{
  "train_examples": 61751,
  "targets": ["object"],
  "num_classes": 300,
  "embedding_dim": 128,
  "hidden_act": "quick_gelu",
  "width": 256,
  "positions": "learned",
  "lr_schedule": "linear",
  "final_lr_fraction": 0
}
Rows from expert 3 of block 3, named by matrix and row number. Rows with one number belong to one neuron. Each number is 128 + 32 x the weight over its row's rms, rounded and kept within 0 to 255. All counts start at 0. After the name is the row's rms in percent of the matrix's.
# up: expert up (model.blocks.3.mlp.up, 8x64x256), inputs 192-255
# down: expert down (model.blocks.3.mlp.down, 8x256x64, transposed), outputs 192-255
up.11 103 [115 199 158 155 127 178 101  93 140 134 161 122  87 141 137  95 128 133 127  90 120  73 160  89  92 104 108 126 107 162 102  95 147 147 119 141 100 143 167 114 146 169 149 148 113 135 132 174  96 166 123  78  76 109 181 113 175  88 122 116 114 152  58 139]
down.11 097 [163 168 141 107 136 122 141 124 111  49  76 130 121 137 145 133 190 141 120 116 125 151 117  84 182 133 205 107 209 160 140 112  84 130 118 139 122 134  99 118 118 135 133 120 146  99 150  96 135  64  53 193 135 126 169  93 105 147 111  66 155 235 131 121]
up.12 091 [131 172 136 142 157 137  97 125 186 140 165  77  83  86 150 103  96 125 117 144 176 109 124 164 141  73  83  96 100 159 149  92 135  90 121 160 169 127 131 144 118 176 130 166 131 140  91 155 167 128 149 136  99 140 116 154 193 105 170  80 101  69 146 169]
down.12 097 [150 140 136 153 182 111  79 111 122 199 169 151 111 137 156 139 109  77 124 120 121 130 150 156 192  87 104 116  73 112 115 145 178 168 121 159 124  89 163 123 119  99  66 151 120  92 151  81 111 105 114  64  85 116 146 108 141 125 100 154 168  87 117 158]
up.13 092 [ 73 175 105 134 188 174 116 127 139  62  94 135  99 141  38 141 121 150 140  51 134 160 152 137 122 115  84 102 121  99 107 151 127 145 128 138 149  96 105  44 169 160 161 153 131 146 121 172  84 157 150 136  80 126 138 177 143 129 187  68 173  83 137 130]
down.13 095 [130  62 103  68  44 142 135  73 132 155 138  98  87 151 142 159 139 124 155 121 130  52 151 179 111 128 103 170 118 127 155  83 161 114 104 170 106 166  99 100 147 141 165 135 129  35 157 112 105 139 110 104 107 138 100 100  77 118 116 110 135 110 122 185]
up.14 104 [164  71 102 129 117  23 175 143 109 101 154 164 122 130  97 181 159 114 159 106 167 120 131 102 100 148 153 144 164 118 141 143 114  86 110 159 176  75 193 136 183  57  94  88 155 115 119 146 167 189 131 120 127 149 205 147  70 171 109 160 140 163  82 167]
down.14 115 [122 146 112  66  85  91 132 155 202  95 125 122 116 179  92 147 156 152 129 151  81 113  86 106  32 145  70 169 146 112 106  75 124 122  81 150 153 154 173  88 106  64 132  83  92 163  65 121 179 139 119  91 114 152 165  74 127 101 119 147 136  62 136 155]
up.15 103 [ 85 133 107 117 101 132  81  69 116 171 132 132 105 117 135 160 185 144 140 153 118 121 121 153 164 172 183 120 131 107  76 109 103 146  87 138 154 160 168 137  62 122 135 118 114  88 152 108 140 127 162 145 152 129  93 154 138  77 188 137 155 103 126 221]
down.15 101 [ 89  90 123 103 122 124  56 158 153 171 185 161 129  45 119 121 175 102 104 137 132  75 128 147  60 141  93 164  82  92 131 109 123 123  90 173 123  99  56 151 146 130 151 115 132  96 154 151 121 113 116  95 136 153 129 135 112 128  90 127 123  81 144 158]
up.16 102 [ 40 168  79 105 154  45 140 117 133  75 152 116 108 145 160 138 182 142 102 163  64 102 132 153  76 134 117 131 147 144  97 165 120 127 112 126  70  77 111 162 107 147 152  65 146 119 109 169 147  84 185 150  83 174 146 123 174 104 163 182 144  90 168 145]
down.16 100 [110 174 152 152 205  97 141 114 117  99 139 130 160 114  81  73 121 118 142 141  97 122 179 117 183  96 112 167 127 159 140 166 152 121 115 174 116 151 151 148 133 119 141  81  78 178 118  87 130 131 138 105 107 123  88 142  90 123 157 158  93 161  50 120]
up.17 105 [211  99  86 136 146  92 165 136 129  72 119 129  76 150 129  49 120 163 141 125 126 139 158  73 142 115  70  95 119 146  73 107 120 118 113  93 141 121 160 118 147 168 145 133 178 105 128 137 134 109 168 146 159  86  91 159 122 191 149  77 147 155 137 176]
down.17 107 [129 159 151  97 126 167 134  99  85 113 130 163 143 152  99 120 133 156  85 121 118 152 199 121 119  97 135 148 163 133  54 180 120  76 179 128 106  87 126 117 163 163 139  97 104 126  62 113 139  98 121 179 126  20 102 157 110 167  78 157 147 131 127 154]
up.18 093 [100 178 164 113  95 151 115 160  95 125 115 108 119  53 156 110 146 111 126 104  45 131 152  83 162 146 161 145  62  89 104 134 135 130 106 163 111 110 136 141 191 132  88 147 209 179 143 109 139 119 108  98 130 144 154 147 186 135 155 103 103 138 129 165]
down.18 101 [ 87  95  84 148 161  96 110 127  72 135 126 135  61  87 126 117 160 170 140  82 136 160 155  70 178 139  86 185 104 146 121 131 129 123 155  90 149 124 113  65 145 125 177 110 122 162 161 132 128  87 126 108 124 132 146  91 143 151 115 103 178 140 116 143]
up.19 111 [105 107 151 103 178 129 119  94 142 119 136  82  66  80 109 122  98 124 132 168 146  84 163 112 105 147 131 158 135 178 127 103 200 152 143 111  95  91 185 137 149 130 167 171 107 215 115 134 132 160 140  78 160  96 113 154 107  91  53 120 163 134 123 156]
down.19 103 [127  56 118 115 106 106 136 140 106 135 108  87 128 107  98 255 162 127 132 200 138 120  99 126 161  87 199 120 103 123 156 108 146 121 134 109 135 129 147  87 163 116  90 128 150  88 156  99 113  84 122 153 109  92 164 156 102 126  69 143 133 161 157 117]
up.20 096 [170  96 195 150 167 116 144 134 108 126 134 112 119 113  65 130 131 127 148 117 131 153 144 133 159 143 149 143 123 196  83 150 142  36 148 119 114 144  90 166  69 100 158 153 145 113 119 140 147  82 109 163  92 153 134  88 138 135 134 162 101 142  80 198]
down.20 094 [114  98 116 169  63 117 127 138  13 114 128  90  83 167 122 139 128 135  57  92 117 168 109  59  45 145 183 216 170 114 126 137  98 159 132 144 113 117 128 182  64 135 135 119 128 137 124 162 170 109  95 150 133  89 111 149 133 119 196 138 143 146 140  91]
up.21 092 [144 130 120 132 160 123 122 122 108 151 128  96 114 139 185 142  98 131 159 178  94 106 102 112 154 124 134 123 178  86 150  85 156 169 158 142 115 112  65  96  72 174 123 172 147 174  90  96 136 127 138 130 129 153 188 146 142 152  80 109 152 149 154 154]
down.21 102 [112 173  98  90 126 163  75 146 124 153  61 118 185 150 138 143 181  83 151 122 140 101 150 109 150  80 100 166 119 143  90 117 113 114  92 111  99  81  90  93 173  92 147 126  63  87 137 162  82 128 149  99 153 146 131 103 161 172 103  91 139  94 152 108]
up.22 103 [141 122 158 160 136 126  95 147 165 161  84 109 122 147 113  82 117 131 189 128 133 115 131  73 124 136 116 136 134 115 170 119 124 148 167 158 146  86 184 155 145 161 140 148 125 127 187  94 189 188  58 127  86  95  99 120  79 109 136 112 114  85 122 157]
down.22 105 [ 92 140 131 137  98 112 134  73 103 169 106 124 192 132  91 126 109 130 121 148 155  98 109 127 127  90 172 114 121 161 113 176 130 160 141 111 137 142 125 103 132 112 145 155  92  88 165 134 146 190 116  92  94  62 128 167 143 193 159 163 167 137 126 158]
up.23 098 [192 135 127 125 127 176 143 142 156  84 123 117 122 104 185 122 142  67 123 124 110 114 145 128  34 100  93 113 122 122 100 171 162 111 155 128 105  91  83 101 105 168 109 121  59 175  36 154 132 119  98 105 173 157  99 153 129 138  94 122  61 126  95 127]
down.23 103 [127  78 167 145 146 128 140 138 159 175 127 157 101 141 163 147 158 136 156 105 173  83 134 160 131 133 126 125 127 102 104 125 127 121 183 106 182 139 116 107 102 144 115 139 129 121 138 108 187 108 126 135 118  75  74 126  77 167 120 119 113 101  75 146]
up.24 105 [132  75 148 168  85  98 122 143  93 150  64 177 123  80 105 105 122 161  72 121 131 169 107 119 201 150 227 132  63 119 102 147 148 183  71 130 148 137 196 137 171 110 158 163 171 135 112 177 171  77 120 180 159 133 124 149 115 137 104 138 177 135 126  97]
down.24 099 [153 146 122 133 139 167 178  90 126 112 149  40  51 158 106 112 151  99 128 123 137  83  89 106 130 135  95 152  58 129 129  86 113 125 127  84 142 148 108 156 128 101 175  82 136 179 132  98 101 119 153 127 130 170 119 140  99 113 142 150 146  68  87 130]
up.25 109 [140 130 110 101  91 193 106 151 124 141 120 143 118  65  69  93 128  95 117  87 131 117 146 167 241 149  38 157  64 107 190 126 117 189 100 138 131  93  44 162  97 104 130 137 119 170  88 139  96 153 165 131  54 119 128  93 111 139  87 124 152 172  56 112]
down.25 107 [130 119 113 141  99 114 149 121 165 149 125 155 123 149 138 144  93 123 131  89 158 149 147  47 112 183 132  62 123 105 110 120 128 100 146 120 186 107 136 113 142 162 103 207 158 135 134 110 103 141 148 189 164 133  86 167 104 123 148 168  98 153  89  92]
up.26 092 [171 127 128 142 116 166  97  88 128 164  72 190  66  92 125 105 176 143 184  93 113 116  45 118 114  76 176 171 118 168 134 147 172 163 192 128 105 116 162 129 151 152 143 125 152 143 106  78 146 112 137  99 129 172 134 172 139  98  98 157 146 142  91 152]
down.26 090 [119 141  62 106 114 152 141 162 132 198 100 118 191 172  90 148 135 115 126 154 125 116  94 151 161  71  57 136 129 132 102  94  99 153 158 135 191  78 106 119 166 116 161 111  83 203  91 136 163 136 183  39 104 142 118 160  72 128 159 108 119 164 182 164]
up.27 100 [ 76 212 129 150 126 133 158 136 111  80 116 124  57 129  75 125  84 142 153 229  76 105 123  75 139 134 118  88 153 133 167 122 126 106 124  92 160 127 126 117 123 132 103  69 126 137 128 136  68 147 126 174 115  89 157 207 139 145 114 140 135 131 196 168]
down.27 101 [108 159 141 161 148 128 124 153 121 159  99 124 113  80 139 138 154 170 153 127 119 155 151 153 151 128 123 153  75 114 111 124 127 126 134 141 132 154 128 131 171 107 219  76  87  53 174 130 156 152 111  95 121 160 106 106 161 160 176 110 161 126  62 148]
up.28 092 [123 166 142  62 107 148  98 165 155 102 144 177 113 132 114 175 136 103 113 151 115 184 185  92 152 187 106 146 165 108 124 152 162 126 131 141 126 131 167  78 153  98  86 115 131 158 116 106 131 121 118 158 104 151 101 133 123 162 142 137  92 147 149 196]
down.28 101 [ 80 174 148 205  76  38 170 143 115 137 137 156 117 119 172  53 166  93 125 130  94 122 158 128 134 107 152  93 187  53  73 184 117 139 160 117 137 127 139 146 115 163 120 108 179  83 119 130 148 168 120  74 113 130 132  99 154 142 154 115  87 136 133 119]
up.29 098 [ 38 154 124 143 134  78 132 174 132  82 125 192 147 115  94 137 125 120 125 137 118 147  77 149 173 103 142 152 159 223 121 127 166 122 126 107 120 145 139 175 153  69  92 123 143 133  90 158 131 125 137 122 194 115  55 139 141 129 112 110 136  92 105 129]
down.29 103 [196 127 114 133  98 125 212 142 124 105 139 141 109 157 170 112  97 163 144 138 166  53  99 172 128 103 158 205 162 153 132  85 161 154 113 129 148 117 181 148 109 138 125 120 122 138 114  94 112 135 174 149 128 117 155  89 193 155 150 148 139 146 151  67]
up.30 107 [134  79 138 179 127 154  45  98  96 138 134 128 183 113 119  85 189 146 137 106 106 151 150  47 133 162 104 120  93  96  93 143 169 105 130 125 133 150  96 140 111 112 141 155  96 183 128 111 169 101 150 173 104  59 147 157  92 128 187 147 149  97 138  81]
down.30 099 [116 103 133 137 129 130 153 163 146 135 166  36 118 168 132 123 116 190 120 103 128 141 132 127 102 123 114 120 123 147 164 107  75 140 188 164 131  96 135 144 131 148 135 122 146 157 125 150  73 109 142 162 123 140  98 124 110 106 118 111 131 128 140 118]
up.31 099 [ 86 137 173 155 139 105 110  30 161 139 163 138 148 108 120 126 104 127 147 174 161 127 120  89 156 188 125 136 184  84 145 162 172  91 125 120  85 138 147 183 129 121 134 124 111 109  88 172 147  92 136 121  99  62  63  72 191  95 100 118  22 114 153 121]
down.31 100 [ 86 165 162 106 146 132  74 133 123 143 139 121 126  96 131  85 153  98 118 174 150  99 129 136 175 176 109 106 108 105 151 224  98 116 132  79 131 154 120 125 128 111  83 118 114 137 173 148 126 111 168  78 117 172 139 185 125 141 142 104 137  99 133 136]
up.32 102 [150 101 132 188 172 135 137 125 110 137  83 129 202  47 116 175 114 124 101 125 150 119 153 142 121  72 141  86 136 154 149 181 203 175 109 107 180 139  91 109 142 126 155 154 132 106 139 188  93  93 135 114  66 116 146 166 169 140 165 140 118 155 121 156]
down.32 103 [128 126  86 143  93 156 146 142 127 182 170 151 170 105 143 142 138 140 128 174  95 149 174 196  93 116 134 124 193 172 143 116 158 122 117 127 133 131 126 155 174 140  79  96 127 129 188 162 125 119 112  66 157 104 143  66 163 127 195 140 139 156 150 162]
up.33 094 [ 75 147 153 102 116 121 140 136 104 145 109 141 120 141 123 189 141 144  74 154 141 157 114 122 158 151 117 203  91  97 117 139 160  93 103 154  98 128 148 129 127 107 105  96 135 126 133 128 225 206 154 156  95 113 125 166 137  79 158  80 115  94  95 173]
down.33 098 [123  91  97 123 105  68 150 171 147 158 117 118 135  95 142 114 136 123 129 106 130 143 181 121 146  83  91 113 124 163  99 130 141  95 132  80  13 142 172 109 165 117 130 121 138 172  78 155 146 142 116  64 130 107 148 208 136 160 180 104 152  86  64 117]
up.34 105 [ 99 110  96 166  92 108  99 107 204  54 171 107 208  69  68 158 152 146 175 116  77 101 142 105 156  85 126 160 139 162 165 118 113 143 152 156 153 151 155 130  85 171 173 159 148 149 139 154  94 116 189  93  98 136 140 150 152 127 183 160  56 115 132 158]
down.34 102 [150 137  91 140 102 163 108 125 187  84  97 169 183 161  56 131 122 149 149  73 140 148 115 118 106 169  66 115 112 159 113 121 132 131 137 172 133 115 149 164 125 119 105  96 184 119 142 171 160 121 132  82 115 140 152 150  81 170  93 120 115 186 125  86]
up.35 098 [ 80  54  79 133 108 157  87 141 137 150  86 151 121  98 146 132 159 146 143 186 157  94 174  62 126 120 120 159 117 181  97  83 125 196  64 123  80  72 159 142 121 127 129 142  80 143 127  77 157 118 189 131 149 150  94 147 124  93 109 132  87 104 147 122]
down.35 095 [134 108  98 164 168 135 133  53 105  98  84 140 153 168 137 131 140 188 142 132 183 110 143 174 121 193  78 153  85 160  85 214 126 102 110 145  98 144 130 144  85 158 127  94 101 156 118 100 123  88 122  97 189 119 130 140 100 111 117 158 175 102  72 153]
up.36 104 [183 158 156 105 114 161 128 120 132 141  96  97 191 141 130 153 107 135 151 161 130 139 154 164  83 186 125 155 156 133 195 130 111 153 128 124 138 122 129  97 154 125 121 140  86 154 101 100 162 106  34 102 123 112 197 128  95 122 137 110 169 122 136 158]
down.36 105 [117 132 178 165 118 140 153 115 160  76 141 128 134 142 133 120 139 134 159 166 127 205  80 103 172 128 104 168 107 133 129  98 108  87 128 153 108 112 146 137 161 138 111  64  92 109 143 162 134 108 133 215  98 186 110 119 120 158 103 111 129 100 136 156]
up.37 106 [112 155 176  93 148  95 109 113 109 149  96 144 141  71 142 166  77 101 121 169 113 128 222 124 137 138 145 121 105 191 144 159 167 102  69  87 159 184 121 129  78 131  97 122  96 103 126 141 133 139 163 113 134 204 132 117  82 125 155  98 135 122 156 114]
down.37 099 [149 128 123 199  87 155 128 151 106 137 145 129  95 123 117  99 134 122 122 127 154 108  72  91 111 159 103 166 137 160 164 170 143  73  31 153  90  83  99 153  98  80 109  96 111 166 124 127  84 157 157 211 172 144 124 170 160 156 123  83 134  64 151 132]
up.38 092 [102  98 157  91 133 131 134  58  88 128 181 146  73 121 131 154 158 157 131 122 129 134  80 160 100 180 143 209  91 118 145 188 146 163 158 116 149  79 172 148 163  97 189 138 124 111  94 128  95  89 102 173 135 131 119 130 138  77 160 181 129 105 150 121]
down.38 093 [123 185 140  68  74  86 143 106  89 165  66  60  75  94 126 150  66  98  68 101 103  65 164  79 126 108 122  93 112 139 166 131 103 171  82 162 157  92 131 100 126 150 161 155 149  92 120 139 126  95 142 142 114 116 129 165 158 100 122 121 143 194 128 149]
up.39 099 [149 139  85 116  75 179 171 138  77 168 100 142 118  96 161 137 137 116 128 109 133 115 168 113 170 121 125 181 130 142 182 132  39 115  96 128  93 155  72 100 144 131 137 175 130 147 145 138 162  99 166 108 137 115 130 130 119 114 150 106 115 113 163 154]
down.39 098 [128 138 169  94 167 169  52  81 162 160 136 196  56 124 129 153  67 103  94  94 155 119  94 118 111 142 131 149 132 126 239 173 162 132 114  89 134 131 109 152 116  85  82 171 161 139  99 100 136 169 116 157 131 194 125 134 177 159  86 127  83 144  93 178]
up.40 098 [ 90 111 162 112 115 159 149 112 122 121 167  80 114 136 115  51 111 130 104  81 109 115 124 215 101  71  77 146 180 121 130 131 135  87 150  88 118 147 140 161 124 124 133  88 165 166 125 133 126 153 142 164 121 112 173 169 135 153 128 136 159 157 135 108]
down.40 100 [127 137 145 176 147 111 132 101 116 137 128 114 126 124 138 113 138 201 132 159 170 129 189  97  99 107 103  87 113 148 144 146 196 107 130 103 147 163 153  87 165 147 174 141  86 167 158 122 107 133 117  80 145  96 145 158 128 173 160 186 136 143 135 168]
up.41 100 [120 144 194  81 117 145 116 146 120 122 151 147 172 116 166 146 123 103 131 125 110 143  95 177 146 193 161  88 107 114 112 119 172 123 132 150 143 153 137 103  96 108 126 124  90 124 126 118 185 168 153 101 144 137 184 186  75 144 113 130  94 181 175 102]
down.41 102 [152 151 166 122 134 138 222 117 121 165 152 183  85  95 115 124 143 113 144  96 116 111 146 137 160 130  69 149 141 129 132 122 152 155 152 138 160 151 132 103 120 117 213  98 112 106 122 188 165 117 184 164  74  85 123 159 163  95 157 127 125  95 116  91]
up.42 098 [ 32 105 115 124 150 139 141 115 124  66 139 166 138 131 123  98 168 119 166 104 116 114 161 133 125 114 180 144 116 177 162 140  90 114 146  65 129 131 180 130 149  70 153 108  90  80 155  91 158 118 111 125 123 188 121 137  71 125 125 101 128 116 172 133]
down.42 098 [137 114 116 125 161 129  99 164 148 145 128 169 112  85 170 108 117 136 112 143 155 178 131 142 144 113 169 159 172  82 113 134 108 147 158 104 167 158 192 125 139 120  78 143 114 133 162 144 168 148 139  76 103 107 150 148  61 115 127 120 171  85  83 185]
up.43 109 [ 75 100 145 140 158 158  69 146 161 128 107 108 154 142 101 138 144  99 100 149 141 118 135 129  89  87 153 168 133 161 163 105 104 143 119 144  99 145 119 158 138 148  86 114 101  88 149 118 176 157  97 106 163 103 165  64 119 181 125 132 131  84 103 129]
down.43 109 [166  94 107 133 136 143 125 135 123 159 154 154 168 173 149 178 162  80 121 133  88 120 157 145 174 106 126 159 125 130  98 104 145  59 171  83  99 159 157  89  79 155  93 126 122 156  88 115 105 149 109 202 145 110 175  28 187  71 113  66 119  93 120 127]
up.44 095 [112 115 120 149 133  77 108 145 178 136 180 144 121 202  58 137 126 174 159 156 102 157  86 138 141 149 150 139  94 150 113 136 185 144 151 145 126 135 133 157 176  99 134 120 118 162 139 172 135  80 132  85 141 174  99 103 130 159 128 114 174  78 153 106]
down.44 094 [152 113 136 143 113 124 123 158 197  91  92  59  92 103 132 101 156 132 126 107 164 149 124 101 165 207 134 146 108 146  96 148 163 156 145 113 157 137 108 151 138  81  99 167 159 193 146 129 152 117 142 120  97 103 106 105 112 112 119 144 128  87 110  91]
up.45 102 [ 58 145 118  59 153 142 153 177  95 120  91 108 128 139 110  92 130  83 143 117 125 145 103 178 183 150 134 144 108 126 116 105  79 128 145 167 156 134 109 112 171  88 162 112 109 163 111 101 174  92 154 204 127 134 113  97 124 119 149  90 189 177 136 154]
down.45 097 [128  83 116 105  78  98  90 124 154 174 118 124 124 131 133 137 127 180 145 103 175 141 148 118  96  72 134  84  70 125 133 152  78 106  85 105 124 148 109  93  95  78 148 149 199 175 118 155  90 137 161  94 107 146 104 133  92 125 108 168 104 106 109 172]
up.46 100 [132 165  84 141 159 130  54 147 124 140 142 115 187 103 139  95 131  94  85  90 188  96 150 125 140 135 136 174 112 166 176 193 126 104 139 110 104 172 155 135 143  96  76 119 171 144 173  93  87 131 152 184 162 169  66 126 106 138 167 205 150  97 126 159]
down.46 093 [111  85  90 125 104 123 119 100 166 130 144 160  89  87 142 179 182 149 135 111 117 125 137 155 189 128 206 134 147 158 105 149  68 132 158 136 171  86  81 185 163 142 111 138 136 166 128 104 158 149 128 160  98 154 154  99 122 138 126  97 147  75 124 103]
up.47 098 [122 163 147  98 154 127 168 151 129 123 107  89 127 182 116 116  96  78 145 103 145 191 100  87 135 107 119 104 123 131  90  35  75 163 132  87 143  93  90 104  96 130 153 108  86 145 142 167 111 133 191 121 122 186 126 115 135 180 101 117  69 141  93  85]
down.47 104 [152 173 112 153 110 124 167 171 117 112 120 214 134 171  98  92 138 137 112 143 140 168 145 165 177  76  70 144 184 127 170 109 107 146 137 132 169 159 112 116 141 155  71 190 123 127 130 103 103  90 137  61 142 118 144 140  89 140 178  98 140  67  90 164]
up.48 101 [143 112 141  93 104 142 109 114 135 158 129 154 113  90 122 106  91 156  84 142 136 143  96  94 188 130 126 141 187 111 100 132  98 158  95 187 185 154 129 153 162 118  73  93  90 177 154 128  85 140 135 180 123 148 155 132 130 116 146  70 111 191 186  70]
down.48 099 [147 146 108 169 110 174 167 105 167 147 109 146 144 189 105 126  77  77 146 137 108 138 146 153  92 127 129 131 179 101  70  80  65 116 100  87 102 151  93 178  82 143  53  86 151 169 123  74 145 102 135 121  67 119 113  71  79 117 144 141 160 161 174  85]
up.49 096 [147 109 137 119 165  73 150 173 145 166  88  93  94  89 108 131 124 105 134 126 145 155 162 170  64 125 115 154 129 119 112 140 111  82 131 119  93 176 140 142 112  80 140 101 107  71 109 117  77  98  90 141  88 121 194  81 121  89 146 169  83 160 152 118]
down.49 099 [159 145  89 152  63 185  64 131 128 144  60 112 133 123 151 161  77 148 124 179  69 111 152  73 126  72 178 107 119 111 160 102 109 137 152 124 148 167 135 110 130 146  99 201  96 194 106  95 157 182 104 173 117  79  65 138 134 164 200 124  97 115 131  86]
up.50 098 [178 118 101  99 209  86  76 137 155 154  95 131 123  43  71  94 148 175 102 153 131 123 137 148 166 149 175 134 158 170 105 117 122  90 115 128 154  93 115 171 150 104  99 137 208 106 157 168 140 120  82 198 154 122 116 115 156 126  97 174 139 148 103 137]
down.50 097 [107 159 110 182 104  95 113  96 155 166 139  74 105  92  32  27 112 151 115 149 117 121 146 148 165 158  73 144 208 124  92 154 157 180  94 167 149 136 107 172 137 113 157 125 180  90  87 106 129 145 117 159 107 203 129 121  65 118 127 132 142 175  72 132]
up.51 089 [226 116 149 145 139 120 102 123 110 102 103 204 148  94  76 160 188 137 125 119 126 196 151 151 122 123 165  86 155 126 103 188  81 133 131 161 184 134 133 155 115 152 147 191 113 125 142 164 119 131 126 198 122 138 143 112 124  66  83  69 142 136 132 153]
down.51 096 [101  94 138 115 104 106  91 151 139  90  91 120 149  96 110 157 143  92 115 128 115 133 105  84  89 147  88 166 103 128 147  90 145 166 202  74 157 156 165 115 119  97 138 121 154 111 130  74 148 139 100 101 119 130 184  96  94 152 159 124 156 151 186 169]
up.52 107 [121  69 182 112 107 113 121 153 124 123 100 130 101 149 124 124 133  57 137  94 125 120 181  91 111 161 150 168  97 122 124 145 125  78 123 106 133 107 141 139 128  43 153 107 141 175 100 134 158  99  95 179 145 133 132 176 138 217 146 157 133 132  42 152]
down.52 101 [115 165 140 139 100  50 130  96 112  83 132 110 169 108 150 162  81  99 106 139 115 132 101  64 119 101 134 112 139 143 114 127 136 101 113 166 114 164 173 183 146 121 154 194  94 118  90  81 147 149 122 124 162 160 172  92 111 110  95 134 133  58 172 113]
up.53 099 [113 113 142 119 130 160 172 163 161 152 229 126  39 148 124  97 122 116 133  99 118 163 151 169 130 135 143 145  94  64  79 124 141 143 188 122  88 147  95 150  93 106 174 175  82 158 130 116 190 151 113  95 130 149 157 103 116 112 126 136 112 160 127  65]
down.53 098 [ 68 107 130 106 141 106 103 170 122 162  86  68  78 107 143 116  46 140 124 127 118  93 202  99 109 125 138 113  47 110 163 159  86 198 125 113 178 160 119  96 130 115 109 120  85 118  68 108 126 214 108 103 126 161 101 163 180 101 133 133 122 169 216  72]
up.54 105 [113  94  89 141 114 125 112 110  52 159 138 123 111  84 142 120 169  66 129 156 173 118 144  91 121 136  81 101 148 144 189 146 140 145 113 175 148 130 115 142 198 158 138 121 118  51 159  82 142 104 129 101 131 179 184 111 169  35 177 170 134  92  20 159]
down.54 102 [157 103 134 158 104 161 115 168 131 126  98 131 163 184 168 111 152  71 147 150 137 176  99 108 114  92 153 127 105 126 145 130  65 146 159  77 104 134 118 103 125 168 181  83 143 132 209 154 126 164 116 145 123 112 155  84  99  88 119  98 109 172 145 104]
up.55 096 [ 79 152 110 117 111 179 154 111 141 206 131 130  95  98  89 192  82 129 139 146 102 141 134 130 153 124  97 118 115 125 104 188 111 137  94  60 128  99 129 142 122  94 146 112 148  94  93 145 186  99  61 140 189 149 124 121  32 106 124 129 166 138 130 174]
down.55 092 [156 120 125  74 149 126 144 123 135  72 160 114 126 133 114  90 164 113 139 109 169 114 116 103 144 140 168 117  51 118 121 126  80 111  91 142 105 128 124 109 160 142 119 162  84 185 138 118 126 106 147 114 108 152 117  95 152 101 136 109 130 162 145 162]
up.56 108 [145 115  36 143 151 140 121 156 170 131 151 157  64 112 128 140 165  94 211 113 120 113  96 123 159 109 124 161 100 190 195  84  93 121 120  98 143 136 199 107 105  38 147 134 146 129  88 145 116 166  77 166 120 141 167 126 118  71 107 130 135 103 140 111]
down.56 101 [112 103 124 110 118 124 114  81 129  80 144 124 148 157 133  83 146  56 138 142 103 141  83 144 119  97 142 127 128  87 122  92 151 165 104 124 180 147 138 135 124 110 134 132 124  73 174 148 151  74 138  92  82  81 124 158 148 122 110  81 128 158 108 141]
up.57 110 [127 120 142 143 149 121 114 131 115 127 111 162  80 145 135 103  85  67 124 101 184  99 126 160 131  88 102 131 205 208 136 177 121 116  94 132  76 161  75 146  94  44 173 124 130 189 164  92 128  91 205 209 166  78 150  80 127  75  93 132  76 138 123 135]
down.57 103 [115 125 172 191 145 103 107 160  84 135 111 164 120 114 172 127 182 131 113 137 119 144  86 161 127  72 161 105 110  95 158 126  62 122 164 124  74 100  80 132 136 126 103 149 135 148 185 112  98 105 137 175  86 138 147 125  64 115 128 166 140 190 113 129]
up.58 088 [114  85 166 139 111 126 109 129 139 139  98 164 152 129 136 140 132 108 107 115 121 210 140  93 122 130 105 148 153 157  97 126  92 194 131 187 197 101  69 126 175  84  94 180 143 104 142 136 177 153 144 159 130  69 145  87 121  71 115  37 157 105  76 136]
down.58 090 [113 145 191 165 119  87 153 108 203  95  95 151 104 102 123 105 137 120 129 146 108 113 130 155 167 115 192  83 138  95 133  86 116 116 138 144  67 139 146 106 116 115 124 125 139 114 183  80  75 151 118 111 132 162 112 221 136 148 129 151 144 110 111  95]
up.59 097 [116 100 197 121 184 112  90 170 155 126  64 129 116  81 125 170 179 138  84 123 117 100 153 125 138 185 157 160 179 161  76  66 171 165 125  87 134  92 101 156 157 148  83 160  85 133  71 218 149 172 113  70 120 191 140 126 141 103 135 118 149 134 168 142]
down.59 095 [101  85 179 160  99 132 134 140 151  94 163 172 102 115 137 145  81 101 145 144 161 145 189 122  98  86 127 128 163 160  62 151 159 128 162 182 182 137  98 165 132  67  68 130  95 166 167 124 148 121  99 138 109 123 149 134  57 132 130 111 113 132 131 106]
up.60 105 [137 164 166 149 123 112 197  96 183 107  91  73 100 109 120 118 107 143 165 163  86 107 141 159  87  85 125 167 129 168 133 167 151  79 157  94 158 105  79 142  81 175 139 113  84 123 186 128 106 176 139 105 128 124 133 171 112 146 121 152  87 138 196 151]
down.60 107 [ 94 197 150 153 139 167 188  90 104 120  99 156 122 116 162 104 129 146 138  88  91  92 141 181 116 102 111 135  95 162 137 167 118  87 119  74  93 134 174 116  99 115  76 207 105 110 157 109 170  95 119 163 149  85 127  84 109 161 103 138  93 137  91 124]
up.61 105 [125 122 127 136  78  62  94 131 109 129 113 104  86 108  71 143 112  98 109  64 118 135 142 155 132 139 162 137 180 135 136 121 110 129 102 152 111 130 172 148 170  89 164 142  81 141 171 173  95 172 127  31 130 206 185  50 149 156 128 119 102 135 155 111]
down.61 110 [123 135 114  59 102  74  94 123 133  85 123 116 106 140 138 134 179  98 168 103  68 180 107 140 103 133 126 161 119 147 144 100  84 163 117 154 163 139 152 104 129  75  86 168 127 142 147 141  98 123 123 143 141 102 138 113 171 113  90 181  70 115 107 136]
up.62 097 [159 128 134 120 103 146 145 160  65 137 150  95 129  95  95 181 102 126  77 142 137 177 109 140 134  94 121 164 199 106  75  89 103 148 152 115 159 112 184 150  93 164 165 105 112 157  94 200 132 156 186 150 164 182 152 159 111 177 177 120 148 109  95 133]
down.62 097 [141 107 136 160 104 125 125 136 102 103 137 114 144  53  81  99  87 187 121 114 113 134 159 136  68 131  57 114 153 130 150 134 176 155 111 131  96 147  95 128 138 135 171 102 122 153 161 145 141 113 117 125  90 117  96  94 127 109 121 181 115 140 139 114]